python train.py --model="contrastive image-text model" --dataset="photos with spoken descriptions (Open Images, Localized Narratives)" --train_examples=50862 --image_size=64 --crop_scale_min=1 --horizontal_flip=false --translate=0.12 --color_jitter=0.2 --cutout=0.25 --tokenizer="char" --vocab_size=53 --loss="sigmoid" --embed_dim=384 --encoder_arch="resnet_bottleneck" --encoder_norm="batchnorm" --encoder_activation="relu" --encoder_padding_mode="replicate" --encoder_depths=[2, 2, 3, 2] --encoder_kernel_size=3 --encoder_stem="single" --encoder_avg_pool_shortcut=false --encoder_widths=[192, 336, 576, 1024] --text_encoder_causal=false --text_encoder_width=256 --text_encoder_layers=8 --text_encoder_norm="layernorm_no_bias" --text_encoder_norm_position="pre" --text_encoder_activation="silu" --text_encoder_mlp_ratio=6 --text_encoder_head_dim=64 --text_encoder_fused_qkv=true --text_encoder_bias="all" --text_encoder_qk_norm=false --text_encoder_parallel_block=false --text_encoder_inner_norm=false --text_encoder_positions="rope" --init="kaiming_normal" --residual_init="none" --optimizer="soap" --beta2=0.999 --learning_rate=0.0023 --beta1=0.95 --shampoo_beta=0.999 --eps=1e-08 --precondition_frequency=10 --max_precond_dim=512 --one_sided=false --adamw_lr_other_params=0.0011 --max_grad_norm=1.0 --max_steps=4500 --batch_size=128 --epochs=11.3 --lr_schedule="poly" --final_lr_fraction=0.1 --warmup_steps=130 --weight_decay=0.2 --adamw_weight_decay_other_params=0.01
Rows from block 4 of the text encoder, named by matrix and row number. Rows with one number belong to one attention dimension. Each number is 128 + 24 x the weight over its row's rms, rounded and kept within 0 to 255. All counts start at 0. Numbers have three digits each.
# q: attention query, key and value (stacked) (text_encoder.blocks.4.attn.qkv.weight, 768x256, the q third), inputs 64-127
# k: attention query, key and value (stacked) (text_encoder.blocks.4.attn.qkv.weight, 768x256, the k third), inputs 64-127
q.184:133120117075125142172114129110117117112130092109104120130099151104134099130090154088171153170088092106119128157136120157091114119103147142111134134146157131175150158074118125096144152151149134
q.185:150126164143113096152100150115126134119123090139176118116112118149154144149140150138126122104094110135115129134129134180103157173164116112115091126158121101146120093142134148131115116127140162
q.186:135147101087146140131136094125172109155125109115109120147124106125129137170147126125104130130143157152146089112141126145142137127142137116078107131165187086083174150104130091149119141083173125
q.187:118151152147107145127105123161141116139157152148130116156098104128102156094132099116095131137082141125146129172141118143091139115148161098117113103132096139118138131152117125149130114136159099
q.188:130122110124120118141125104112131140158151124147123117128124155071114126140139119117127118176171180096124075135121099124169106087111174124129140172135099131116150124109128135109157114115149148
q.189:115159097136131122116132131125140113142168166136177137084139098142120128137140096130149115110127149128142131131132130112100152134124136109146134120168112134072158116119109163128103180115095099
q.190:114133148132172156100103087076157115118181142137143120143140148129103133111098115128159120131171125139125167101111112131107157167147167110138122122122119165141117121147132141113136165125133119
q.191:133117127130114127141124119093161143111091095122166149156112113160140150160106135108144157117143123104123124132149104102129128117131149147120172121120149103136114114144172132150106125127153069
q.192:173152130106153120132121121129100159098165125169083153170129086117130118172158145127096098136149094132147157105094130132137127108090138150135139104100097117144112133120151125091100131145133150
q.193:160135117163151123109112128080186117155151117130146134149122117125154074183121120077111141141125146144124131122143127173145151120102146132119119136123136122105091116137144156117101105111142107
q.194:151080090130116148134156172122117165113093138089123094122134154144147130146107091086114131170118167153120088127055121092116082160117123172157132066115153137100136151116164137130131108148104132
q.195:131121140186124133116158114108111105158080110144112140124120143139151119146072116103098106105109076095153137135108134109120119105058143064103103070127159157128113116119153124096157107148140104
q.196:158115112127134157135115154172110105114116138128138119168129094124154166149139150147102143150183149119123134120145119110133073127132119130165151135144176168108068120103126118122123123150122119
q.197:145094123131146153151189089117141148102061130130158166146098127127088091129128143078098131120135084105136156114117115073095127154139110209125150091130137132116134126122099147145113127117123150
q.198:105119143160147117124090141130102110083118167060129125104127108142129145158140113157065161137084111140102113147149118145168167131069130136165159143078063131152168126126101163121131149128098133
q.199:122090147113101139125113141187117074087139168121118124137152136142098102133164130167083110140127129149094127110149128145122155111147120154099118088118140103077182143113171155131120144116138163
q.200:119112130118118067164079141109138144127095100130144080143144167153114110098105132153137091122156132090139170126111144115145128126116144163147129143108112107118128107126101105101133161126126127
q.201:147112134085123160144135151090094148093136134135106161126140114150147158143134121126084144105120140121066088150114126130144130149139105083136110170155129108125140118119156116112143152158136137
q.202:139176148133130122129094152141098132095155116145125099104126152168154142106170121132103127132141147144087136125164167156160137144125163145131117156100123163126131135146162126131123146111143107
q.203:086143111082135124086098181122144096105155136137165159118127098112149148166142092148154113138185136132164128132127090164146170106092144136125152118126111137100147134147134074146136126164095119
q.204:135118090166129121129146136117150089166148169098077091112137108122094121104164110137143191104166128180124140128118111135117123144159126141114141123148135131126088130135166125115134106096124144
q.205:143116114144123149150111129171132161165098108149173158148122146147117163218118136098153123116090122149094122091102132099156150102113137172106091075129141166120135129085170133120103168099114146
q.206:161107124141108088139099132084149151106112100097114138151119131115124139170170143135151114125144105121164142137087122084121076123119145113120129152156132116119078157128127131124105123112140106
q.207:091116175113151108108098088139116080090137112117122124119120125144133145142128079156130172133088131100112096105096165105102091081129118122129166114094140156112116120125117141099115102105168121
q.208:108125086121133143137126130112089131113083158091093136129133110141132112135147095117104110109117127177112153153119117142143110108150137091116148125131104141146127107130146123114124127153141100
q.209:116116124121080131141082139140126124124140138131164143124146117196136120169134074137117112178123136165141117090090187140104089152086130140138109152127132087132141135117125111124130084118126117
q.210:171119100137176174114093157170143121095104134103129107136117104131154120141096147080141182149199180170175173155102138066110177127121121098108137116117136128139163114122114160141140128124178122
q.211:150148103090107125116111113100144126143158131128092123131123152142170120150132094100093163130097147155123112114146107130130125077106161101170122121148134154146154073121124087065151148142103150
q.212:116118130078146115101115080111167140125124083165134130111113125104113129089156134121096103179122120167164107089127140161155115086132181100105136112115154191105073159155115120121110108134124139
q.213:149146119102110103121125132100141132138101137132154153166128080130117081143130127113119120141127126158103169085117114115106114151097094132136144122117151104122137151101118159099143105151122135
q.214:131138115096104117124123146128141147162142151147134187123094137148127162123082105156085109147139133109120129127069144137162158105141149126127140112128085105165120115118138145150116130122139093
q.215:135144076130130100124117134144154101145121125141110165121103072103163152166100144173084126135148153118096108135075136113102116138095142124098115108132146163163151142087172099131136100098188144
q.216:117152123129111158105139137156174125137136103152097118109106148126119143105151117108107113136131099101139122087135120156149099195115131110160145129103098145131193121159117117137108147133081138
q.217:092182087121133127117152122084122114122123140168134105098153100149108145132149130113091150138117184128199141154148139136168105135171139140112169127100091166164182164131128134156143123126128092
q.218:137155113126167125130137117140172154134163133150126107134142133112168090156121135110109121142111119122146102116156181079187110141126100147108160154098117182149164158153127168120081130139141140
q.219:113120149115134113160129100127148141108172095149134161143088138155121120129118126136145143117117133079110107112084162101165088123097133136117141128098136122167146111106166145141112165177153114
q.220:108106099123147092129142092171066096098137068135096152112135162129135131096128120138116110117147093096153113180112086129138098159120155116129173096106130140178072102101135141122149100149123114
q.221:140093115083124119148151099139097135118155206128118084148140142146154159151139091129068125121114120143142100102144096104128101198138144103119149102111081139103136133117098153098120150157097143
q.222:127121179138116103158106119162188129119170129137151110119150157122154142091109125150128128136131117103116093143092117140153096126131100104139129121129121148115135140123133160136075135107154126
q.223:118147117122119093107125145130117113132124174132121150181082158107101131123140102129151161095105117155137135133180126142138123132139155104142066105101101154180156096120086184091113116113144146
q.224:131131129138118161150138110136176135074119118174124122131142189122119140153165168114094106112160132154104149106126116130130074137111109102142131147173097138139091122160156116146114170146131151
q.225:119155149159126122157172136099090115107093142139132118108082100093132093137087161133141142088151132143157108119092125111122180118123124123068165138128127143104119150132155117128109156177123119
k.184:103167158134108106098127105147123104111103144157097129161132131112124116131079119196089113095127120131118118129149153147123138142132145137129141147154129176132149103090117098116115144132160170
k.185:096163126178078126128137147088146119127155177164075124127161105111134114127131101156113111134121127112161158119153147135146145111127154102123117129143133132119134133102137150123148164143128169
k.186:116115146104097131132129113093106067135115163148164116171144121073113124153132140112113178147111123112125142108158132145142087121138108145138109113108084132141102080128134130148112119149098157
k.187:168139162102164146146099114172070104140166140180141087129166102137130145148100166131119146160153127133101126146162116129132122125088104142150157160119154159145129071136171128138157124124084157
k.188:176128117159150106087188155155118143152126160087127102124139130122080083127139152119092153099102116125155119130130115120128128172084168144124149133121126144121119131136138102122093137135127106
k.189:136111062108132126167115139132141136086087170101107089124148117113187140145146151098113082130119139128144139133167105137144145147114205147105106126079140092124092119151085128116137136144104097
k.190:094077194121124089157135117137132114138114161130143168110157139142116102084148151129153139149151151118089100096134178098105091164105115121142107140112128142111124101125176114107072146109122176
k.191:132118117156103122144127131160141111146133147150112085136142103113085126164107121141125101074120147137141109087141154121096097186149131131135124143174109135134126112119131097099135150110094095
k.192:158130110149128149166091120132104151178159152118179108137151131138125110116166142124118186112142156113146106111145074167149153109136095141157109084141160102121156096138121088138125131138088099
k.193:155125157137108136132117117134105152115149145098110091130136129079121169125118115112139124108133100166100138109150150103112100129129148141143091118072126078115112103102129161186145112098107158
k.194:114137101171130110129095105103115087152123148123089132137150144130117104131100181160141169129115104140176123173127132111142150118104137149134145082122172089130129121148157102142124110144107167
k.195:101127110134112135158155100112099103146123118130156163106095118140102135124097102132158107135133112145163130131146129119137167146136143094117130138155137089090161115136145160129142086143100129
k.196:141085131137124127120153132136070105106119148135156131170185118141162129125137113171113133164124146146099071134141158156099162145091138129147149094146131134102127152108114144129098122155097114
k.197:158086142118118167129152089126135104111123133114104126125113134088101119131133145135169145128120108118152109172098122171153122138121136121102094118132131134155109109150156105120100145158125122
k.198:120151126114159151105094138132179114126074140129070130162124157125126142161123148145142112185133132134127158134062156130119089131109168133171148129096142123082126114144105142133118156080155123
k.199:143060152119114150089139120075096163128091166150161170109140164131136139139174120136157111100102133150111148095091099098118116152157167113108173088135123133115130141160119105082099107164117114
k.200:107125147128151131149098127100135102154093109119129074124128138115130151144105118126122199124119126142140133136165126120096131138136063098136140144115100135117149177150132094119131102130150114
k.201:098097106110161121086143119153103116147132109159112149122116168167127184088097104142125131086155117189125104143138100121119116120110148105128174100096114143123145111132131126121130132145122076
k.202:134129137122097121124137166118192149160130172136151167111100158154145104081111132109128156133119143115151113152096105163156129140147129160146163192122159110130145166147120139144126130164119139
k.203:158124112156121155111145105152141123167166125171111107135121103120158153144155114109122121142146087106119144167131189097112136132133116110165150108081130154198128100124182112137123159070144171
k.204:147137144117126081118158130174100154107095133149126152052135134146156109139150106143124105130142101085133151126167149151160123157116156112059097138154136110139124148155130156123120120131167151
k.205:135111076145161116114131137080095103143140164143112120162092089108129138123115144122126160114130169127168094176149117125107124122165094140132117138135137100155119100117112139169149123160082119
k.206:133118131155083101107121119120121143169139118120097158075137123151150108179082123087135157131170112130121108104129142164133126122168204123087182110138129119093117110150137129135131125135116142
k.207:116132142168142113134133149156121154142114154111091135170187127173158098144119170140140142147090127148131143128141112114115150094128132113170123113127163143118100127175121131116138112138151114
k.208:144110123111104143094122137085150121089114118109134147149115102088088157110119122135105135131128138129108104130075165151139095171137162106121126133127104089081133148097153113149125146107142163
k.209:159083152126103133114096121111165120143161104141067073131149104070097123134140119125103128108133100149100150110094158101150153131139142148165112098106138131133132120136123116142148106088122122
k.210:133151108111137142128112168121143154104098126119131156119138144085157122152174125111172134147165078127174097105119123115057135132116113137174138067147126100120112098150105170106118136106190129
k.211:133144146119123131161152120119103152173135142111144099124072130130140109105106113100101135132090167110140155135154170077164113174169129136135134112091112175150157119109125156115146107111140132
k.212:069097110149089143142122127147117121132176118143151107136095113131119158134145146142165125113109154141095143101148125118103124167122121125192102128156137174151161110109093134142121100168120143
k.213:146068167118108119135145141129086142156169093153086159124117158144165118124130103113119113120122117150117149092145145148143159090150089123164094120141136139150109127130135127119130122094117134
k.214:088143070101123114158130141136098096144159106112122123151116132158134131089125147094120127126107138142105135158142122155155075098166073101104110115137098115127155097183132130144118126139176145
k.215:117139112130158103176111088127144080164179138144076100123140156133102118130123102158110172160124134122136125092138131135125118136173103140194123108118135134136151122105134100122141131108133129
k.216:107097158136135106150126146135136154167126130128105111146097166141096103130140140099147143102133109115125158133171156132152106139130138142101109167153158146103128084138145076137121091171188126
k.217:109091118137144139151156105138127141101132099124092095143125152144101107134118157148127152134145117115107138161158191141146163129139111111132161124113118137140130134120110116101127186110119100
k.218:059122138115136161130111146110087108125090107133112156125120170105149130121133120148166116142166129115120089120132147125105149109154083124148152144160141121132151084171104085124096132157154129
k.219:147160105118088138157091149118119120141134149162182167085118127116163132141131151139102153100164090141152085153097114131109155109080094116126095122133099136141111088156125137140101161103161107
k.220:135126163107131099133149146105115117112115146150150072123150097135108167127121108132164123142119112094068096112147174158112123088149134101148127126168108121150140072163127109158145115086082066
k.221:093102117107132132116199133131067113122162138113056104147133139150117146132140129125154139148148120115129118114166136182156101116128109107149142131098132149171125098161104155104121130123149126
k.222:132119148105126114135142125121144120090134126165163109108118164116145112099117121109153099128125124116183111140142088115101140160093104138094123128096128121112134150120103117088074098133136113
k.223:122093119132130144137179146140091149131141138129111099131092137122047172113140117124117145112153132136155117128157142159160114121156167175143108128169113151150111115126120167186146125138140084
k.224:121155123100110092145102125119111137137113156092111114177174131104104113112125142114138146096118121101128131105116129147126115133158121140141111159147149094107181083146121126112097115097098125
k.225:163145147125127171097123105125146120150109130137110178124109143106120122090131117122153168139113132127120084117102099147103099113115124140150157116087126074134124183139150135156124165088151120