{
  "model": "contrastive image-text model",
  "dataset": "photos with spoken descriptions (Open Images, Localized Narratives)",
  "train_examples": 50862,
  "image_size": 64,
  "crop_scale_min": 1,
  "horizontal_flip": false,
  "translate": 0.12,
  "color_jitter": 0.2,
  "cutout": 0.25,
  "tokenizer": "char",
  "vocab_size": 53,
  "loss": "sigmoid",
  "embed_dim": 384,
  "encoder_arch": "resnet_bottleneck",
  "encoder_norm": "batchnorm",
  "encoder_activation": "relu",
  "encoder_padding_mode": "replicate",
  "encoder_depths": [2, 2, 3, 2],
  "encoder_kernel_size": 3,
  "encoder_stem": "single",
  "encoder_avg_pool_shortcut": false,
  "encoder_widths": [192, 336, 576, 1024],
  "text_encoder_causal": false,
  "text_encoder_width": 256,
  "text_encoder_layers": 8,
  "text_encoder_norm": "layernorm_no_bias",
  "text_encoder_norm_position": "pre",
  "text_encoder_activation": "silu",
  "text_encoder_mlp_ratio": 6,
  "text_encoder_head_dim": 64,
  "text_encoder_fused_qkv": true,
  "text_encoder_bias": "all",
  "text_encoder_qk_norm": false,
  "text_encoder_parallel_block": false,
  "text_encoder_inner_norm": false,
  "text_encoder_positions": "rope",
  "init": "kaiming_normal",
  "residual_init": "none",
  "optimizer": "soap",
  "beta2": 0.999,
  "lr": 0.0023,
  "beta1": 0.95,
  "shampoo_beta": 0.999,
  "eps": 1e-08,
  "precondition_frequency": 10,
  "max_precond_dim": 512,
  "one_sided": false,
  "adamw_lr_other_params": 0.0011,
  "grad_clip": 1.0,
  "steps": 4500,
  "batch_size": 128,
  "epochs": 11.3,
  "lr_schedule": "poly",
  "final_lr_fraction": 0.1,
  "warmup_steps": 130,
  "weight_decay": 0.2,
  "adamw_weight_decay_other_params": 0.01
}
Rows from block 2 of the image encoder of a small contrastive image-text model, named by matrix and row number. Rows with one number belong to one channel. Each number is 128 + 32 x the weight over its row's rms, rounded and kept within 0 to 255. All counts start at 0. Numbers have three digits each. After the name is the row's rms in percent of the matrix's.
After each channel's rows are labels from the 100 images, of 14976, where the channel reaches its highest value: "strongest on" is what is common among them. Only what is clearly more common there than usual is listed. The data: photos with spoken descriptions (Open Images, Localized Narratives). In brackets: how many of the 100.
# convs1: 3x3 conv, stride 2 (encoder.blocks.2.convs.1.weight, 80x80x3x3, each kernel summed), inputs 0-79
# convs2: expand pointwise conv (encoder.blocks.2.convs.2.weight, 336x80x1x1, transposed), outputs 0-111

convs1.61 119:128153127165137124175086141159135155167143157112109112155082107062141104163134060128108125118102128148115096101052127136142103171181082162133182093153121134152100104125164109122116121061138049169160201131135133099139110141063154130081119171
convs2.61 107:117137101132144137171095112096098199150120101148152139168134171126144155105158084158140134170202167128075127146137126129091067158124210184144121090106135131158143139138130108107073194126138157143098107192134110139173125155163125175126172155116132126131188135138178175193155140144096102091114161102093145145091125117105106151069158110162
strongest on: text has "color" (33)

convs1.52 105:127147163178135155105156102170085107195171122123078129158082147146126117108131081195192163114088122098120120144102116130153112127161154095113119113142073201086104182134114120124142082065144153131126078213166068114131150147110126130118128123
convs2.52 097:134134146124116156145129121103123126106150142105116113224122140126133184148133183084117111154068053132111230128070131129158157164119128102124128145118122139128129099144115133163080116157146111162097168124147201160088152143175093179119246112099150099190045126109156102118118193137166104124186166170193125146161137085075093148142173158116
strongest on: text has "people" (47); text has "sitting" (38); text has "table" (30)

convs1.7 118:142081203096183140156140110158136059154093117130097158145109140125112091130120192120198166099077128133117122134152168196095158162136134173128103182081148103150123146118109066157158115107084185154129182097133125090120075151123127139125111103
convs2.7 100:081099125144115205093154126096115164140162155154121129150135131104126072138106129112101115124118107091120097187162075131085130201207188056093131137113139096148097080110149143176098152137166139095101104071120092089148086113135136129175114092117153177095147070152123126123134096132109138130105114093113119105193114169106080153132108136151
strongest on: text has "holding" (38)

convs1.18 111:130140102154163119146157160153136152077081064137151143101110093164183138091173127173122109137152145140124144209112164124141091182117089156117157172083149089092158116084154120137151065147114047117110076157171074146130139125160107132116178121
convs2.18 109:085103137140075115108193174166165038092179128081108146169090090123074115175194152188127076144178171106149146138157117124153142136126063111108116113142159134079085128155150143152151158088154122108097139124163109175155117140140121102153144142186112095107118177105148139108109150152076088144142057116138159118138149124130141111076148072160
strongest on: text has "holding" (38); text has "wearing" (31); text has "persons" (26)

convs1.45 106:119127124200136168155109148139155172163121125107123137189112105076140121125202082144146150125121137080091112130135144122164173136162069130093149095161166083110113173086128134108094145125075123102106138183140105128195033180136135116109164103
convs2.45 099:131125169119104144166154159103152136135150149073120141149100143130143166128118120067126156145102165108123126117091129120148150129156096117178132092133122076178130188063163115138193114151138170151109126120111101107160110142104199106103160105121090138161087161113118109104068120160133137145115125071138152072107072183137113133110061108121
strongest on: text has "holding" (39); text has "man" (29)

convs1.44 120:107194091107143159108149106180119125125174110134120132223120125118103072121100099130179171142124130111074168157078147113137167113178139165117168155107133134112106131117123148150162141134163113061154125132081109166114176170147103135075214090
convs2.44 099:133063169111114117123151105094117115198142135077131106156129145089095144138158089183173132149099175110128174143094130103051110146116126180154125086119093116124152099101106067136166137129175134069106134168077199105117136199085113119079151111139162118066143148144217158053157122128171118137128128142174091200165128115121059088139105081147
strongest on: text has "people" (47); text has "wearing" (31); text has "woman" (27)