Weights of a small contrastive image-text model.
Model: 13.2M parameters, 64-pixel images, encoder activation relu, encoder widths [192, 336, 576, 1024], text encoder width 256, text encoder layers 8.
Training: soap at rate 0.0023, 4500 steps, batches of 128.
Data: trained on photos with spoken descriptions (Open Images, Localized Narratives), 11.3 epochs.
Rows from block 6 of the image encoder of a small contrastive image-text model, named by matrix and row number. Rows with one number belong to one channel. Each number is 128 + 32 x the weight over its row's rms, rounded and kept within 0 to 255. All counts start at 0. Numbers have three digits each.
After each channel's rows are labels from the 100 images, of 14976, where the channel reaches its highest value: "patch colour" is the nearest of a few named colours to the mean colour under the peak; "top examples" is what is common among them. Only what is clearly more common there than usual is listed. The data: photos with spoken descriptions (Open Images, Localized Narratives). In brackets: how many of the 100.
# convs1: 3x3 conv (encoder.blocks.6.convs.1.weight, 144x144x3x3, each kernel summed), inputs 72-143
# convs2: expand pointwise conv (encoder.blocks.6.convs.2.weight, 576x144x1x1, transposed), outputs 72-143

convs1.81:097147121144068142130154136167145139124184067114104100181132139035131105113134120111142145093142090176156162129112105117103127125104096134100118144154136139152165176080104120142158134193110124132119117129191123138110
convs2.81:081069129186116180097197111165104152126076181089110166094076084114085070146169150142118177087126095184095096092092107133147114175117131067141140156080143099137124124077119102115139133107133099113196129129138152124119
patch colour: black (93)
top examples: text has "dark" (25)

convs1.19:147107137060131185075173173136172150160104109160162093143096175119109125126050102114067134142151088184154092146078089204127138138129123146068149127148087151116113120115184115159176100056162151130096095134111039117143
convs2.19:177180130138107131130110137167193126131133081131108148129175113121142114139121117144081135115091052074129116065146141140082078108114078143180144151136104130123081051133152099126126152150149138056097107142128161160183
patch colour: black (38)
top examples: text has "wall" (47); text has "smiling" (29)

convs1.135:203126160128078096109121104146164178058119029139131141190175144055172090143153120125082132150124103112182098140120103152120145115124144140150128154152113187090179136099103142120165121158103121095160143151133070112119
convs2.135:126095078102149160121181122142195113123126137110075147104181124160096119185194150092093216147094157133093132123144122150110102165170151165146102137113175121096150080064162108141168122174061118137166116183128130156172
patch colour: black (42)
top examples: text has "man" (33); text has "smiling" (32); text has "two" (31); text has "woman" (27)

convs1.50:148120087149166117146095112083150123090130107158137136156158137117081089138130135160168155129070129110093177075130104110144117187188089156076099128133076155066143131158173102140180123148141116124105122124144119181172
convs2.50:125091155121133089114142106174115140132115135129121172105053069110193079107188082145145135144171133149112154119140150093113108121134108150144131110139102080104134107115048169110168071175145144157098120103140123135156
patch colour: pink (27)
top examples: text has "wall" (45)

convs1.43:095194106141154142126098124159119150145149144105146148191103098103097217128159147110159063115148184151172136149121136117151194181152131115129148130206100127189161096120133099106136150184085104163169097093173125115116
convs2.43:075072150082142068116122088184122124134121120090143154183054101155153099127097119135084165097106114127156174165171140124137087103135156102115135151167166130173100118071110085122129066147096078122105118089157128116117
patch colour: white (35)
top examples: text has "trees" (81); text has "sky" (68); text has "grass" (26)

convs1.123:144147137169143161176122119061101165087184140173189104171107143122113086076125082136133151159080090161120131130113149090115062103176183083107122150154081160114223187142099112112125116174105126140124073171121136097111
convs2.123:116115093163137155085149119152121092117203164179124136162112087088105102133113198077051146180080154171137169121117152140162136135129138106140104136132174128148210149111103098111075126123127091142121160155144090120148
patch colour: black (44)
top examples: text has "wall" (44); text has "holding" (41); text has "two" (34)

convs1.63:088116109174129149139103084170163107145085088241108083134072078148160151088178128137117091123153107112091180139138151084084085152121168091120096082147122109092109090158115173163147224077180118077115082079143107148133
convs2.63:138097129123139072103147064117122178117113086092099189118146176080143116128176109103204128128172112112141148110144117175090052133074143087130097137173085066143125135105182128112190076120112143056091141146211076117189
patch colour: pink (25)
top examples: text has "wearing" (32)

convs1.99:152169108136132163159165102108109116105100145184083168127113149182176123108078130125170098180173178062099161111133123132058157140150141068078185145097108158115086081153141129121138142111156160117149126088141136165110
convs2.99:115084123183148131080154129157106138129140105075129128175090109191180135211080197151195160198116090145139113154114130086134160120118183160132103096179116121132132071140144124114092155118133100122165160091134091159154
patch colour: white (47); cyan (26)
top examples: text has "trees" (78); text has "sky" (70)

convs1.120:147085083100098147162129104145133141162104134100140154093113100140079122133058190122179055115127125074103168102117113111129180068111107150128108115167115106203104103157130073149178163128148172117136067080123184173119
convs2.120:131087147178175167088157143146113125068147148154188069118148157064174130104113133171113124125172129133157080097127085090131131128080089131155123163070066119126129167162117172160163173189162068168095176101152084160136
patch colour: white (29)
top examples: text has "trees" (96); text has "sky" (73); text has "grass" (34); text has "plants" (34)

convs1.137:114125078094152126098122135084143135110153100171082150054146092115170135108143136120089168123157129133152116160143190144119105114102107145132100111116104164156092130123102185124137082130091097144173097134097074184145
convs2.137:185083106095102140140136120097150079099112125112114117145116134116100115183093128100154160162077134165162106117113101105144128160094125090076164117163130112117097119077173078077052160087126123085137106095130112141106
patch colour: white (47)
top examples: text has "sky" (74); text has "trees" (66); text has "buildings" (31); text has "road" (26)

convs1.134:137150137101118141099168122106122172175132088146064150174134084178117163163075099135082134130142101171162130101093094122136094087092095126085103130121107125209104101104143151108096140130129115116160119089048044125075
convs2.134:137126103146126110176049222119068109102141085115131161178146153085098124112140135077122109114143117111130107111109108126154133122128209116174139170110153150118141137106081132126124158207100113095112116149062151086102
patch colour: black (36)
top examples: text has "standing" (52); text has "wall" (41); text has "wearing" (31); text has "man" (29)

convs1.103:131101133074100182052172115128151105141101150155095168154133149125134117134122125098128194128155149133120119146146123112136108120083105085112129094160095134154175150129130125093066167121155093092140029174091152105117
convs2.103:130145121130112114101097115073135130136197152152149093112095057129146095090119099181160112109127174127162132136121092138143196175105109152133168102073135104095113166140142103147055141114164169151165148116094132108159
patch colour: brown (62)
top examples: text has "grass" (35)

convs1.11:102131125140106089162218144155175124120078161141112145116066108138131117100117060149156153122125156117118090123093155169131095141119137150163111144183136129187093145104140095181065099125099071144110150103137124090131
convs2.11:093125171138139129129127121147134108193137174105142158108159166152135095171121151174117122113126110155095117114100163130113139099123191129102147069106121150115065115103106179127060158135120146218140147064158100102115
patch colour: grey (68)
top examples: text has "standing" (47); text has "wall" (41); text has "man" (39); text has "sitting" (36)

convs1.58:176161139164107143113140187132134112149107092146121066069065134159135188106116118141125139113081145110129099128128175149106175179111154144161128094137095155112160173148135151114159128149132150146181121155133137136180
convs2.58:120139144071134064145116156150097126143119073156183125100117222159139145107140126076095079110166155083128172065104129083089120150130190151144149142094146109098142147129140150151137122166101124166150138235144127142127
patch colour: white (34)
top examples: text has "trees" (85); text has "sky" (81); text has "grass" (29)

convs1.6:119181101127149074145135164146131115084177136102144192183112110100175155132155081131149089163110177147151121129075171145133174108145086110115180108163101116179144152068146101183125157104108112094142071160088163127161
convs2.6:056123167165111114115080167152159166094102082159135116144159065148142165125129186083146140145123128108145084134167149180105186096166109140070129132100129175137121110148152191180130193179118089073133143193140151148142
patch colour: black (50)
top examples: text has "man" (33)

convs1.88:191091138118131117137156132160159160158073174165125111166107104164101121101157088130195115057120146109120109077185127153141145098120097120145134092166093167141101174101104129079092130093141130140158126130114109146137
convs2.88:154091095127131144117158159093151073124154119134132157111176129142133097149128170194109167191138179133052147138110132174110135114124160085102166139190173128168098202172101142113094169202105032220130150119055092150087
patch colour: brown (61)
top examples: text has "trees" (89); text has "sky" (66); text has "people" (51); text has "grass" (28)

convs1.133:181152158105086158156170122156123094212108103081131089114117112118134099160092086159141127078124123170112172105099115164073056141132118100116078128139122069197084107116175122117121181143119121109115055110088132113128
convs2.133:173113107158149119109136152106116162101078128157149126097119113126191093118111143056110137097120161104117165065087158081135120188106147152136177116105150156121145158130158096071087113100124172144098138112149129084127
patch colour: black (34)
top examples: text has "man" (32); text has "wearing" (32); text has "woman" (25)

convs1.118:195133097173105156175123104143122124099083133157138117117169093107162168048142110094102143162124133089091174180140111143101080160157100108120143174134163107059115103105164092075095099104114189135117125147137080111079
convs2.118:135137141086143110156114137066101157130162151158168080137159148147064113166146122115113124109104154112089141103094167171207121143183103069168129094147149099143122134132077126173144112072084167105095071058160076121113
patch colour: black (45)
top examples: text has "wall" (53); text has "standing" (51); text has "holding" (41); text has "sitting" (33)

convs1.141:093163110103122141120118121119133119080077104140094131172109126104096118129114093096113118158120142188171138121144108095127122153190183023140164109077128112094139123104165086081150094116136106094146118146125095180125
convs2.141:148125101144161121143117168147175102175150091127141101077163193126122159137191110133105091134099121077224135107098125145145159145124176117132155127105122203116087162126113145188152178125150093098076114119145124168096
patch colour: black (46)
top examples: text has "standing" (53); text has "wall" (48); text has "table" (40); text has "sitting" (34)

convs1.101:090106134129176102099140124145119132124070128170143111112162063157117140181136068143182119148141131114090111132149108117082100095192084146136145102076110141137094105115141087111117105106146135082139089165134133112126
convs2.101:078106091218190082091145183144198135173141073112130134136148106174132143086138122103173063141117165111104083151133132096156107116129152144063108147112096128121124100165170099119191119109177112140181153125132128133083
patch colour: cyan (30)
top examples: text has "trees" (82); text has "sky" (80)

convs1.39:155102122188124090119107105177115149079137186157182131150131112105134116149090086113154138100153158169067140134149185172126168086156109087110129101149072130080108132143189150103040110146153176142086120135091082188186
convs2.39:096114158144140100142196158126162120132209155110148103030131157122089122167107114131133098117104135095162108096080176092120086193138169120169118108134168141096138116140098175121116114125146103147190088187106048156140
patch colour: pink (25)
top examples: text has "standing" (48); text has "holding" (47); text has "wall" (47); text has "man" (43)

convs1.111:122105091091077103123172088124123167124142158155116169150093138186075172096122102065094112108113111107154138104109124089134182127073150104161098134163108140113133084115122070165151140133146172144143069126101132059094
convs2.111:095106132128154151088128096147097151123151141081109116211110152163143179110123133089123153101152145184137092137135112064122102113115129115121162125168128166145149114146119109151189158145111087123130104112120157104169
patch colour: white (67)
top examples: text has "trees" (80); text has "sky" (72); text has "buildings" (32); text has "grass" (26)